Rows from block 9 of the encoder, named by matrix and row number. Rows with one number belong to one neuron. Each number is 500 + 50 x the weight over its row's rms, rounded and kept within 0 to 999. All counts start at 0. Numbers have three digits each. After the name is the row's rms in percent of the matrix's.
# fc1: MLP up (encoder.blocks.9.mlp.fc1.weight, 1152x384), inputs 231-307
# fc2: MLP down (encoder.blocks.9.mlp.fc2.weight, 384x1152, transposed), outputs 231-307
fc1.450 114:571494496449456522527486508558527567463556476456542493484529470501527585452523520437428630446498491464481432474585527519526477518449515467499556458458490500513516515482478497451470426516577490523512536460498529448507512582480515491
fc1.451 087:537459472527510582424417536539430445533471552503517430552567436513501521553509451435486536455471468497498459469548517467486531520429530523570456490484485534506517445535482439550442498532523513524439522468587529484591507572544502470
fc1.452 116:540526552504484506505492498527455464523556421415510392539533506541526412468448485558588421544497431488561496395500630423508465461496507518481427509467385553485489490542455435417488531466603488536490478387518468508416544525428564483
fc1.453 090:515394479419530469564541529546557546431427530559581458497497483515481525515522537429531431418487554537518455411463442487510474509487461510456443502557592559596481496485492421453516565526514471450459560511534567569486520485533462496
fc1.454 085:571524528425571463597572458498565448521550468444523488492500422574572455561494446527540433486478519595533462545526445514493545523545470481531566483396435502476461560486435537413500478517547399466420502447490462556626535477431564483
fc1.455 103:511524491480477522557462528464525522552436432473514485429471477492435439531579525457527474508513505443536587518456569459513566504402514461487559551470406487534550490528409460491497559435510449443532473504497427451481499498437505466
fc1.456 083:394467497566576497498438412494455479453450469560479392565444411475549476473557473505522487506601454574536472520537539445523478505571525425464453510497488464489505456576531466437409449492496574515542526495518487522487558566542520473
fc1.457 075:574604452496523536500509473577494588483519428539451530476520527527438438526437528452469450542554448473531531530517451581445470651485543460451545498569530532471436512475400509544459543515575505614481541448520513516509558523535473539
fc1.458 107:481447515475525433488499511518501436494468458537445481497466565419454445508494539472505505529474536448500576501474513406445541503562510493564424467559538487524503575561492511491535573476520561497524486478530439579444478470570543513
fc1.459 090:473552448548446479446398513478564600519556441529482442538409549550517574525446541550563508452564496521464501452454437594507438526444488449476494480453537547463530555467469566536541485529450512511405472487467498502543519445435534442
fc1.460 102:502531495538501586465491528453487519523517502490510551533506504561459440506461466527421576428472515557433452470496416664485460529538490559432435500520457480435425523462432409522589543524659544554498495507602468559487505491518457423
fc1.461 089:524601463554519468507515529479560492563530453366530465632489386417444562428597554575515503472435559436553493541554549481467462466406545467540486450417603518519433405573546486519528489473566578483555498524485528548439403449482535455
fc1.462 112:583464506553448496553544474523545415416476486528548464523584476518479506469338440519423509558491452494522562602546570550278569557474483461445477471565439465569489494531443446517526527515524468507518495331519588554507479496541508497
fc1.463 072:583475555428563510554504528474507500475565434504532495529442521514567432524509593424498490577490506490531464525445475424479443605495487515433473523535445528441612669471454545477533549592470511429587575512505573467468448530466480493
fc1.464 066:509555525482509471566458495448441506419518479550396484500532423421588550477581462485554430464489565550545480481580523565565480473476573489514562456502570559500463480423405502500549480456472413590441413564415418487523444494510517500
fc1.465 091:534393482537502536516516534425460508487535487429477470466503514530523540492503524485486445448471564487495527508449504499448432516500484584472560598422555496502427561501515417574512573415496525553514506527491500496439525447508437457
fc1.466 094:454486521596510443508497477562561567548433564457502565514437533492536458448497431530514521529551601498532468391439449476494488572455388443473555464508415536606458419477594445485515404497594464511554437653506476561514569472603492527
fc1.467 082:477484548538511402485453490496498512444454583513389427492445485536565518488503510595497525477493536603423491533489504516511546419574591474568486497567533556540553440555483503511504555463622526511514543509482427562564472493510433539
fc1.468 092:505541458464459473560466523546564582500413572499496453558444470518542427529527403545402487496543504600560557463566451502544554479531477508490473555531458487439491468423565416471554466537548536442482477481495549527542526447486591487
fc1.469 103:540545459546403584477402494520474556467449525456558461484539406493525446508445487524466440512555522472478516544418527519521526522524516381440558498580517466446508539491524513538545631511564599507486540459534560551507507548533562437
fc1.470 133:452528500468452618537440625416452485587527441488508502571465519522474487530454534434616490459515557478473423508477510479439545457496480567532453467454525478516437565445487468472470466488535464541509519476454484510490496527590487526
fc1.471 111:555590585532508457455561506381595458468537415628544536544456487517467490472558472514547486516424514543444462493516498561459533473432431458531501561600465437459507590478565527491538517561517506537554415570481535529488492509506566466
fc1.472 069:554507515471550530616499554552535487497495499469482474484396507594521543598538537400522471425578487473585506564531532466516425432544541610442598510502529521497552434458493418527525552532529573538479479506446505516526458540572539462
fc1.473 099:487523433492505512479469457472564527454528537460590493480525482613499559523463516475410450442542518521516568416481500543442468550536433507546475500476530579548533498559392539477568465502540497431520442534608546524477497488523513516
fc1.474 065:499408508361491542526493532591537429490544404483538518440488510527465483520535515503511566513600413498533454443420452544489503487356517472546507534591467520482605460481463414365592489502593487480522624563615550541598523499438478488
fc1.475 106:483483461485454495444518491455461484471499650519495493473449560503597460481494569554445362469440500481514585534472455442523561440496474492464480446502517455569545520496547530543495538545518533516409468493573448610527477435524426477
fc1.476 094:492501530596475458484595516470475536499533517487427464528491488468517539440431587588493492500516456526504478460453519531523533544485492489506513590475499569489447510493440566551461573563462489441535472390616503468489449450457506500
fc1.477 080:542588530470546566481504568476477395453506456550460520515546464506457515531546553489536381549528467565461517526508430514475547547491488541526516473475452578552445618484405590363531534407511460448433439444545488543441561556460496585
fc1.478 122:472538578481449513599475476511592585528450637539453494537558468488497465490508550539557498544488506557501481473475469520383452496527385530522507594504501545470567565475474551469499554542468566607547493534411443505541542539575533496
fc1.479 098:499593458506505511615571429542494384542326515501493562546566575487514489490578485425510490455503624486515560465571564573431488467428503515569454454551452449494488484578469581497424477492534490569487514379442498540483613491468376549
fc1.480 074:611433457435534476556521455515557504480600508488418439445524519446438505574482524461478568488485560469539526443462424456532515490545511472570515506464519490404524487504541446519503478523483541536544514551525435543562504555508471527
fc1.481 101:440493578422525489547524491487482580569528489516454508544468534449474526594455516551487546469458461505603510485468546620489525500416430493492508416504473575471439464510489550420461513544489434545479507507453556473488414397475478492
fc1.482 105:531435532520492485482499472475430482551439444476490522542570464565513420541485533467520494532574543474456523514535456501434534505507502483439566486520469559542517562559651486478434478442569447550469506438489539461482567388463379457
fc1.483 072:461482462606520504438556570513474506543486491516542564504495518572435466444494561505485478502467535520606578554476483441431402477462482586534467534538459565457547541440438536446535429543456469458476510532495483514454475541498508501
fc1.484 109:473557426487529482484529406520368487561491462593381497450509474505497449593522534533490459522546397584484507522500461535508544437520437429418553492466512523555540553496517455459498513515455503509483441475456480536481585439444552509
fc1.485 096:479541430531504485558552509464458566445453424561568445518484506503476452503467468499466458568458580520454493530499471548514469379467564370480529545451438542566417553435534447541555541513526509507571532512549493498530488519521510372
fc1.486 091:519509500618496488508514497480481582393496475518501507525525481489543453479552434579545529443582537462604456536442439525476499578539512404486546521487522433494522468462454435496490518456394566401405515424464453501517560450551480567
fc1.487 086:385458545476523504450428420438489502423488444520546470553404450495508487531524441518401474484555570487578459397442506544439510482518476588431443433464478517581492532554481491525537440577511479522587518508448540569497537405505590630
fc1.488 102:501436594491562370491533506560520475520505561488467354608521533596442522451483462529421521503460449476441460522520564553492482497470502468496411432503523503531479439462567474478496577471462482599502599461509471461452502437491636388
fc1.489 089:489496457492609491515553549416407494437463497524469469478518533428522466521521385501527435532499476496503481517507501495494512434439506514459422543480513520451547437493440418457625371480523509524455529444564566570482447452516460517
fc1.490 062:522471490552458421432427495384565492520516605487510440397518511491517577414545575457542419583448541518503464445496465462537454465533457488463563509509508487544549468534492508447512473510446436481520539388514554581407460442406513566
fc1.491 103:529555554347553539581425526494583531502604542559520529522516546446477470552479494504579551526507518522511502461503486517537501486545585486411535418472455534569563440500535516454537489568525553453505410539506446495550473476574481487
fc1.492 082:394524482519477469470594413484522536456474549454418496483536432398566447515480483521528398608468471570492594521491523503542472468445497428469518442488522480488429556527525445470454518490568507510552478448561424603491493572447488588
fc1.493 126:430551448471539475593534480540441575454476528537473544487499499545489504411508596430465495567401438420441511439429579530484538485438449476500461501467483558543497501555585517465436552527648562599493501511554565482453599490435437400
fc1.494 098:497534481545576546461549472535400635505498523424471515501499501516421506512467536422504470471590504529467552504510589574511550528471419638486570472454465424510561463462520488551498583471522495475448570508452510501635517531537499411
fc1.495 105:422497525516437475478499563465556538498502492569507496459401486483436529546531426510451496493486532525502556482465562363504513486527480519463457517529547482413500466457536450551623505525491506430517492557512499484530497499567497521
fc1.496 079:496506571538459453517573479561440528455551519486470557537455570551488507502465492508506506456462434556582472512539525598519510621514503520585447475542497556418465451481532456497596466546517491555501495421428557473487493527534458474
fc1.497 078:566577481509560590491503333586446543519495516554406514492569556498468522529529539531514462522498445526509518535444528554565471549503464507484517497566602570452464485477595468485532430554521559563499487481494599544483497480492524477
fc1.498 117:393649489418435543519465543471494566374483546502517451463540584489552493472541470506567484477503503465464536422538503412566580529504456619465415476479548506523517497415491485433440494491470596557475462489466556460503550526606471494
fc1.499 078:463477580482517610496545611455573503567453509486541491471512464531455569547452565538539484448546583557504553486562470510437627526455504443627376538525496501513558565564554555465471552482458415475526492473523579524556527462521428461
fc1.500 097:524445483466403474647555544570479467508454474489492466432488483410476530571477550545540480547528556487606508503570561477548498556467441442528438456479498509546540501482533447553519512437495518392592504498510484643519542530482514533
fc1.501 079:584531525444537564446573552541497515489485532433622566553497516545510465544457495559474455524556458465472528427505531502506508471505548491440577435474509498514490522612533516511542507448457476431470570555518527460452550543466467493
fc1.502 129:515519551584542465503558503504495440463524450508539517480509590521536522435463510476435527505517454424506521641517559448543553485426556492505480454439495439519480489549530496493497430585534438512559510486521467455536478523478534551
fc1.503 104:575431446464415522476512503562502452509480467514485488531421515396554565529415422551493530421642486522506525584606489477542500568535493522561556504451554480498417518449508605495432481577465519476442471488452454529551473444490494511
fc1.504 077:491415455395418422578531543480417539455507550483550505476485455497475536495504560489552526417527384501506533422588438571580472489523467454417514489525536566605506553444588472464521552510504489596467517439579522415501478485531518480
fc1.505 115:488580500587462417578441465470506527564553509480535449572431474439572535442553487489487474439477527580429448527439528557533540468401464497406550540536566515519484433532546536489472511473485505515486505583483548568446468457508500454
fc1.506 082:551550547518472502437509501500497449445556567510547419507485582491494562425532585451475374483576475521510610444458566465480505491532410536481529555494495520506525481528520495466507500473425507494493490574534515579501527523608452484
fc1.507 148:508455385494462459527482455518485524533418454453557485422350610597552530454530455480503532547384488450477480475401529528530549432360440544522561542503517492549524469558536557511525418422596440397429544440512532499409480469470378485
fc1.508 088:470516518547481564411503468456543512442474443491471507480561500522500492488536477497502487553503469488466468483498519504624520439570526498414462555526605537495466475569427512482483530582472520504628414452503568483540388614460533481
fc1.509 112:487568518361530409541554445535535468618434497522496548540523493499453492483479489471475558527602557491519515448542546561577429507573521452492578573497541525477538443502580445411503507527552556514548432516587364484581478548491460478
fc1.510 094:471487580448450513466506434443460498482498445484447518494513502485564377464547508501510435617563470526492503589519520560550487502463487486580536534465431536574526496509532504405500597521636369466517558480452535503430479535455464489
fc1.511 095:504514553474465444508521492485561498581524544464456495537492463495477523469384392442441525385541460495459508525523506480479536434470443491495554491611546588509505546589577509559515524577443450445509503545462437592503495520513461498
fc1.512 106:420553520421425444556451442512534504511461422457448510457417545532518519498511537431482534453490488462409513430570528456532529501534531449563476477526554493612487482428501416530498563479439495516584472552499485500593447438507576457
fc1.513 106:418490448585495472484550485518403473518455535456470439464463531605513524455495469373470510469545470563560485383437456437571540464528641482466486529465471436523534510513578370593504393532487501451492582493477525438493549548475503510
fc1.514 056:597470548497518614527479481590580463497461455584489497527557576522419598479484474499535571477490549511597453396456486542507496507479546494496520455515573455461486474584498514505514429518469482480458565495448502416442509504461537544
fc1.515 093:486498541573427533558563488449512550397552473548617583462471558527455458495563568486492492521600460542572635465509455464523450508536389518476574493513539473421451595483543454460483517440560447547436498424511424415424490495576490525
fc1.516 098:622559522554491531534555415382547425553473508572457503561469409529465503582482469413524486456517554546538506548549556474504486422513435495484551551435539483499415548407443441490445556430411434509560367462435481431629561473489601527
fc1.517 103:495521596484489472481480521463513489575469601496559597516488450559492538477540389465560498541455474504497574510440435550512432569521474522436528545535583493540485478486547409527467487438548447407478390539519518549447476513472495503
fc1.518 101:544461486541458476524483526538436498454493518434558496491500558475517539564463549589444550522427445552546431538509559522526487571531563537454387532520537451452443466538484580617602424470536534427478419482477467502515431515539415397
fc1.519 086:514568453503387487476554423497529461479521483510371481492531592477499457469499522419431467356462475607489537519528414531476500534424493477440544480517542610527515479470575488550505474523502457510487499434576488550529578450521516412
fc1.520 101:543435557538482596604595465528436564473465456518558490584478478514546461616523513510562488627458492488517529510515469498468448340491536538506575487451479543525492506508489439535563535416607511515427492456556485393492477415507468502
fc1.521 105:497510386515484495529482523451493528573517530492681453516539467433525553519472564460473434394546497459463490404494519501526609473498487477468408478494516488497502397463536401496509508561479488375452521542505542488423544433492416508
fc1.522 111:594505532468513505469432512520473411479539529491498524503498520427507537447479561567544480499422496497511501543541502561484493494566507464492492479550486481549580543485552494566499515578381499620551471441502471493491534475613527508
fc1.523 109:517412472451524471506659487518537456471457443446576552579556572474398490450556520454423482515496573504613579397497495408498491524511447533513463401504474554509511466518405533494496531462478508474398528453519503486515609537582553486
fc1.524 102:521588495478493548556587583488494495547537531458520510525530504450416452479499377545563400488517458493474442485506457496490613507486484477498443476591408498470553517483453523496528415420557509491554484455514449548467522558452474487
fc1.525 060:538474488415501520541468573613451502461528494487465459518447471463546530461572408602476517451583519432484463486445450520403500530570577510486419456641488601506500423481433523623488484492524556431495511490489485439476514512497558508
fc1.526 096:517490500482510476510394427494541506469494538475481490535497531480592509454482482446468519476512578511496436399476494460506528553514583520434494566442517537543493598544488447505415535552526439498519529462565521410483533450527524536
fc1.527 110:435518514531498488574512466490527504449506494504518459545533465464536394509491492351503515401584422566475552471601519471466606490430502448476494475493433474470539528410559489487430421556530359582534428562477483498458435460464516403
fc1.528 116:469599575492524453469435477545476482544432576512523457523495536522556568545516583466506561409553621522505528448524477463513511548447522536457436370473460477532458544530500543465436554465483544516467457435455489558506441443566515502
fc1.529 098:549539472543495470431521489446543448574467559488545483473478511478565492497444480514427534442512493498525471583525542561533497536367519407528536539532506476455501415573491472472560464470520523539570503625510511512513533520554485498
fc1.530 098:599500584563450528537502610483483455500538483481546547546462519491476472429448518486550484476537498490525540459487510555453422520543524499438567433537492551524512550523404506525512447576598495448413544467567502462504458556431517494
fc1.531 089:480463545524542602572541517508521600570485421587542412574476529546489418418569435490569463530440421546511516520491463525550441509468479454520494513363531509389535392480480473534480481429550476506421489460487523366480457477469475506
fc1.532 104:490524513464439485544559510494512554496425500491563519538524469470455549495426533504507466504543436491545555525443535491461537516405520494447535524543519534517494494533473536491502407586366476486439532524572455503497555510436465514
fc2.450 127:526473419508469479508553511481478444508566522481492411485395543442519505483578476513565451524461484516542464516367479477501452458540606518539494558449497472429474511498500623528390522448464517500499516463484487567546468425500466494
fc2.451 088:458523530512461452523497484499461476468592435542548478493501464432465498459460467447505466500471513482593522394502463581494380451439527525413469522533409491518506467441467490484518434514492617482604530511451561543538491502459440528
fc2.452 116:530540431598553513518533457562423463472480544498530562504407579482518547581498501501539551537568474401379556506478459431551524636459525493502447494515457505547461484564543443445489487490478518456481483418447561502468520414445418637
fc2.453 086:510487545560511537488523433550496588434498510522489437411559411439464476614500556487513520430547439421559477490566491506419514577433496575511507524402422479582403527527450500511587548471547561416399492594478517503512494483532461555
fc2.454 092:504520571434423503521503462469545533437526497507546493491567586572517468450473550490498444497420425480492510592517582499562502451475624459439447489499542512560642527513443488484532532482468531525482471502559505444517411412435498432
fc2.455 104:504535434489465450475522388466477506490478495523483511453557491508464467461488504525503483389438430528613505461467542556546497539554489554470538492394408531466433556497459435557514474427457447474582578461507504508558466428593440627
fc2.456 084:465486568520452471539445481543488536490570570546498432510568489555470575478545588615475564514574456514507530516517396449572565506560550493545535549513494572438538485420506519534425556500515515490489493518498474476450539445413530585
fc2.457 074:475439473471419488547466527572423480508369521486469453514483519521505340507560466486561460499500367498435509562584522560470425575456480489601508529486441478509474458507550435459535500536497492530454544497459537510429488489497544521
fc2.458 109:431381463524445447441509459492576542432434432548557502436520451427554452531564464463509440496554487471496437432545360525537386540469501512440509436502451466503491514538527502546584545453556497465497589549467470493479636537485442535
fc2.459 088:496490519481500531553480558470444556477583464472459490481528505341606527521410486499414571419490478527552486516548520650500479482426552473539447568492512513479499481480456601534539470549385550566391481499489465425520551474385571473
fc2.460 094:504498602513497581497461458569500427491515472459461519536531425479480520482478559523529538419421551519516509546478521552418412553498458503497547461524429488500423495546483412483486497486485603489549453549526482484495466516371495381
fc2.461 086:565568573500419509548501523522489420482486526510471471605495472462488558479462480466543518433447479487523544488523496568501476488559575488581556434467445556538519405479532454462432520500545492546444544501590465541473481379489466523
fc2.462 101:534486474447395588523416532456613489602529445404534485548478517443509499588457517527459452511535501519463480529559405479497615524439404497472412458534420530552456445502511479486557475510432492534428497557446438521487519534572584539
fc2.463 067:549486451485541558471477549503574430504490555556531477551551503494447539513450500509527429528404428526549520526412476383561442562549453516455422531463519497502509454431550502587561479563523453478596492509525510543498528451481563391
fc2.464 072:588478571545552417461474439471522441593455499483519438542552483431545477580515543452482524503508437456334560490540468489350511608525541456436565529551489415546480514474483478486486540496444496552583492472518501504531487496495439527
fc2.465 100:405442537605520562434495604546481539567459520513572530462486489499554545498511428527517465568528492453475532450445558486515399525541434523470414455567520557513530494499419464491531532474457466520462451434536451487485479527594482510
fc2.466 098:504422564558503490525525560478495583474536536512490497593478544460491467479418490539516538493594452432534529513532507583464486530530485519510525532455457487425477512461529589394521440550492472478481453485495514501532465432467488566
fc2.467 083:517491503553550382531523501550447497455548508470508382417447476622513454544548506469498447466472483513520587516527511537495570623559456465498443530472526422521448503517536405426575543433464516526530475509565418541412434442523547417
fc2.468 095:439408456582477521499522420539443477421531436520464558560538565480551535451546419507498514466487469497489556507433441523474580534558493495571527527511431526555428585424389551535554575547433473545388503528526447470492491574445472396
fc2.469 099:465565480529506570559479516514491548540540464485516478471423468589502583472582510550434430483485424479490432482472533501446529564589526533523536515507539449473545437464480569505531510530491514536500404515593491486455472496505550450
fc2.470 122:537600595588515473534470452492461460433435525594466446478598535430480504525513579534495545511586473527532454474535473546460537477526535479420436533364433469497491577450387547449431515438466455591566486529477489441469609451485603441
fc2.471 112:540574584479508506517456471423479420561542496501518489473530434498476522546537515499461507532467483453565485533482481482498511463442528534410478430417560443526596528573553489583455552543545506464516455461587537545466503479533530446
fc2.472 071:461568458532496488446460526505528379420530586466642549360554535490480538511630519486476431472586463506482491633445548536460422456473479476491554428502452521557522510490502462453497531474580442522504457554493556464487545592513468474
fc2.473 110:465434494579458461348592498501536481457524497508519519526574559411500461472525410388512574590523458503540426541562446456453467528514491493506423461452468520423496485530454509481468519628584577447519543505434399409468518515456485528
fc2.474 065:570471473506453472436463464472532455468521456527472458556483498553426513468444438498496455499590488495416513534461471526482564506456561519516535478523608552491521479514491591542393540560485518486465501467499560495547491507484545491
fc2.475 110:479511500462488478474477534573594565549460533568523469499481576492486538516450548575538535541518506537492560478433493470486404442505527440478478504497506580485471493397465464559550466488423443457545483425501518440598509585413520535
fc2.476 092:479538518416396505555506495486517465550494466531494586479482500550524533522550434451546513547542507513545533564451554431493485617586505444539521488433503501446502466500556490470368473473455507515460489496516532498528528487475509431
fc2.477 078:546548514422457479551464569473565567517461535509503517576402425490588391560408489461549483496419484499582496501505432534541479509531484448458497504458515510485539468522485480572533452507539459581574500471478512537595502513513478410
fc2.478 123:472491451496527488450454472532466479531507512528454443491460454507476602522473517532476617479558449500387483569455504462535463430447539583454458514391442447433601569473493461468527441474595448527465474525476580489449501439530531430
fc2.479 100:532438454583532516389510475506581506501512545367463518522464498492576512520451409370463447478506484468502440612522544495508545619473535487523420498544493540468550520471456452493385405536433499476502468521555556493492534489560564535
fc2.480 087:470533371509510446420489470385500454497488594477367531483479534500547423534480437441528532478449531481529458527487550624489569469464514437557381423541471438531618531488515524428517424511413519513519539559449514443535456476519576468
fc2.481 101:523501578489492484539483559444509456512440501494460505461512517492475559468529463552555473528528472524589527442509531471501453476516483536418552514493495518463547473483554531535436430621586457515474474479468432476509501502589543487
fc2.482 102:532538547513474545519628521533532537354482500427441454514568559569440519541545529505390509559494526469475469454496514434477545459445486398472479530530550563509522457475474648480408618520525469422533484455483493531451480507519522427
fc2.483 067:503480553460507535634498496428442457530443455501512531460474541443555524560533539509509531457461497452537551432486399545544393567463535538478579528482520497414568458501496447494502577500484441513465476541503484473514508493503458494
fc2.484 105:414521528503380481568431441437565526572529512470560480528420551544484485502478397449424413571497433495583415478518475589467494547503429462474485549562456408531490538493508501524573487531523540515549554471499578441507464508487524482
fc2.485 096:512551468456575534506568478363556506433532491607501579541490577457524513471524453506483448595527558436519596391540493523531448485547446470536523533455437572538499441486462478516528492594531554506507503458546548456502497454471485426
fc2.486 099:507516512510439435406536509507505620506505573478462478462576522533567501521371492476530526497502518560474488479430429501529556537587532392564515469510461524529512516466554599416551518460425518578484539490377479456585488410485418610
fc2.487 083:550601496457426503555520564533463525537502475455470502496501519586428545507401512453504471517506508442453537469494439467500453523511414462509501430505512513482499467576523473489452447599569446588437495469436459499498574501470486481
fc2.488 104:561466520458469366581487542451434507508488509503468465516450525491471489504560557421449476465415533517517506522540418515488507493502360421500485554481535397460595512492534535490563501497482514494501558530491467409512391450484512506
fc2.489 089:461561497466471472537466572547499383450451436542568492496474504443455544468525513487481474528479484475499544568363412504518549442522523449359520526552511417412547396529411491483387556504515440480499502527521559561535593456493576496
fc2.490 068:508527500513419465509603458553468555495502429478515588530491430553407524498436592483562430463368521477467456480578493409468506511490544476554504541450521449471527479495432544437435522481428536518618534465405492546519538532572475551
fc2.491 107:480535475563488476542533435492545446514553503507538582502514461522583503471444516542582490535521502455528497479355455475480523404562466499595519637559462443481505452485612363493482525484560476547498520450454432459511556472546572509
fc2.492 080:367596551494473485465501537551527407565514531466529543447474581499502558560476548531562542499492437541547483575588566467428418484486483621574560457435524585488512485462517519500448530519483475433418476449503476546525511502501454615
fc2.493 122:483389458513532503524432511517476507484606530494458459466494520540480502572457454556547558496530514414481499465575459473535531440462523524527532479566542455520497513554569509514503490391492532548471477472540479481457431555404584555
fc2.494 096:349486443537393556480591595522435531455454498434500522483549553428529512558459489386557472564537459586583582477506456450508484534454499554551545553535557457417587541530506444514484501490573495520523555507415412549466539464502438472
fc2.495 111:523559513503493489406501555514566466438490475496596428490508473397505525602461457559467574542541474470473506552439522458534541526414433503580535512633555473550500512515497505466551532560556576559575566524437438513633454532519450461
fc2.496 086:376514478386584506502467465396510495587520448412455598509553661380542537508587486465507465510534415464498493547447463488430521503586451543407502597519467495545468505496433414513461438464481500486520471543590442426495490513544519555
fc2.497 075:569463530511547513494481522494451509521415577525451514462548506536446508442468470460540557545549515545421533500607556453591488512512549575572494554505522514481485572505582506449554495421422532495473500497548467459421617568566568644
fc2.498 121:550483507511529515500493570473489527442513524541575530498552415513452593525536485397487491596469514587554509554560572520524414421609556485434515548475496497379431543537561562512438524635466512510578526478547507537550489497498531407
fc2.499 081:481529454539407431482456437428491434492446532496460422468449519513434457533436400473490504484595578521412559472547520410581518473495581474519495512434452496493516505549540438521459523603488516520510471518484440600533539467490487539
fc2.500 100:546520437469470396538472533692549476537444553522513445564533479533462444580409518476419489496465502445572556493520489527533499541588595506489462562451524476505455404494394510445537558467484505531447527455541590536475575495449457468
fc2.501 080:502578520519495493488505440488503470520531484494538494501435547536461453482519518425538467480447553472543392465454439547464440499518555492485626382462550448506604505502466524592483519580572508490576406488481575456518614513497418495
fc2.502 129:491455570476489554517521498496467430498466554525598442549575416516425512566528542504512497508508554484457521362437429514541600489601489528540505573470573513550603541549448459546485485604487486581511454560562528511459591543440505429
fc2.503 097:620469597443509598526536474493515430452593516530472494526472508599499437549474421542545622517603505593631520527457500444470439529516465464468518378589473489492527410420448401483460553528489476547508499620577480574458478451578416470
fc2.504 076:510438540540542447411517602399505498436503434520464482496453455467525426502571455493420485555467561458521538462480488506448523506603442417552499494513410524486533500503487588510511427532461442529546558495570489385487517510535445554
fc2.505 112:480555466544442519493539403516475518456548528498487391500497358547499467510527512480558513503494467543523490449527492484480485427536434425498523502519437547552464407545516527498505502462611502525482540584481492519530567485441500547
fc2.506 077:420513309546504407511543463492486529438616640550470490268628536426461470446485536539436465503588465494580468584474436553513537521494505532470513505464586539469528498536494471510623397489442518599396465581490506455470444520487523494
fc2.507 155:519536476488430506456536570479507453519482520465438564425514518552534382425557428561438542498536503531521464578448516524523527471626526496547414506443484513386523438564515467532506533509565442505422513491508596417549457523480422458
fc2.508 088:463501536485466493587502542479439486441414466558474535541456457600468454553484547518444484545492519391511536589549504457511461499583432459401494504459535507365525455492506486456452365444549545556457526486424397458493418508569405540
fc2.509 102:585513579507501458566530475495509517449559515550387486506453488542513471515600559556440550529518487439401503389471533531476540551560443459442484401568356541480471588488462582446554433475506551459537529525526456426512476493470441491
fc2.510 087:552524532548520473465470413573427512509430482537452552467521481489462517538530464499578526497544475468495468457514530510508483567575366438387460419554562480463538538463544573535458551496511462489568451401515454417559507421440472657
fc2.511 093:490457528470470480535501518483542564429540461479397456505472530534500510584503442526500488525453518488491481517518489433479556457442535402477548469498454494429536481481503423539461553441535408455490533496450504576492517530444428543
fc2.512 108:484453448458483565465455453440500561526472496622579362582536503515411557481482485509546425467535466526569501574572432494513572528480442528516552522461495562591494557492512559567537552557559564588510402455527621441553468478569449542
fc2.513 103:556531515497437563469513488567549564555371548514581524465447473599500621515477504447487401391478538457468576519417557466460431515584462543512478467431482498477515458465491474595350572587484523494475373373490432468520444494561544526
fc2.514 054:411539456483512450449537489530486518528551443453580505544594480510492398387569409503435540530554499471432475552473555499469454467549429425504551490519479568459507462510416543399456533534533428519475516455608419553484466507570519462
fc2.515 088:466485506440473565579604527405477578473488464531486552416534457490444461464549500449444525478546555622455340477553512438456497605484427533514440500501415488503509500513519476435518531550449450451520467439533579419461557523537542488
fc2.516 096:518527544518391567409497445445490508454467446483563422455484424576518408474423549442552548457402504548568544425540509514518552493583475471448541490565568506481450532577487582514420458498470551494490514552526471577512472503456477489
fc2.517 098:594495482459509505628500462507426555394483434494518546483561474542455548550427556467497530509542494541493486498561569449542523456415488512510503463506517507453415506443535530521399504489490510461437530576511480519497482511532480364
fc2.518 103:502386431396475461495582565400508420472592495527443605482560427480427491509501572493564532493472473511510536508492556530585515532491436481506508482462445524546367515479474421550489618569485414603511488559590416493539529499539524441
fc2.519 069:543522478477509549565420536492495511513458446486650474502485472467488499481475520554535455454413506457498552494460500489433547503519537545532552458510509465455493537571512435580451618528521477557551588485573514422494555484465608528
fc2.520 108:523553544495525534521512530588499425450504552554535422518488536469469484517496479522553561598598454592425479484514474445501562519492515410528482486478510495563509496453460362431505448446618344446388414537520537549618491466490519486
fc2.521 110:570459338544421566451516589461547568492490557513477409543462528532514506461458469475528609432558590544532530476460482500546469539493453574518554477465451460506576542510448501470552461432522491545593533375467560492590454507557509463
fc2.522 111:485385567518485496526545518417482375394533512498468506457551424485508550496511484502452469513486550477447475460534487538574548544507471422523552505504499548590493592494469495560491451428482561507539515407416588447576496534506576506
fc2.523 098:420481477475516420536481490433386523539418556523491507594553502452525516507506407494526534527567471633587453482487546526561535520532401500510401442483547510466368490483495510467539531459388568560488461513502450540513552482439505549
fc2.524 103:536502480500507512646481521542461590501466516469606537533504531577441576448444477493497475506426605474500433534516503524597421486492557558447499527535540556503423532581439521565480383477557531407477445439570519500539552484571512497
fc2.525 061:432489534494482474485484478446429525456517515588531558531411475459492448543533524551519528588516520488588511532564500422484467430500473568418537515475518456471388471467511481488607467430485484495476491518507462431385588519478451553
fc2.526 088:500483463463511523504563500533458535496528506494539442439465491525457504519502568457500571574428574493582443527575429589532506492517498550400537494484531463472449463439541521469527459512507537425482458461479398514488518598490526531
fc2.527 113:484492576444400525523545440527459579481427524548566596558501559454476485487578434580436524527508420503485551433601506520617420494498469411564503488494358414435475561471542464528591566424502454516482518436488525457470498443498552584
fc2.528 108:509534529499410450572394473572507447462454499485528472537513493414467496506487458584605454445564518533536414466553519594519499584515457561481469420578502462486445509539527504546502423505527638526535523526494544426480557383454403431
fc2.529 097:512601467537445496490461402488499559503476438562526454446494508502558518560525494402452629469483536515553508451496500512584447488449535525526420582538494547557430581490541597528437547445463494581455535474564457489461598453507595476
fc2.530 105:515491467478523444543459422482525525573456530439506445426507424422457505512513359485473496452544479413449550540485581533588541561559527578457526510569515519429519536515487534430550526456481489580479464478488556475510445444500437499
fc2.531 087:550580482595550515418431458570467468529463543526562517372454476542586481485499530431508561470537523544383572522449540531535526433520486462510512460471475481495507540497398484488446600503461533466487439411506449552557514431571425497
fc2.532 099:531515493554434585481529556467558459536467519541527496556546520572487540559407498520586435538438450585519524509491513565558392545494498478509472501518552440536502534434441452459463576536459595598505525426517435466518521418541450509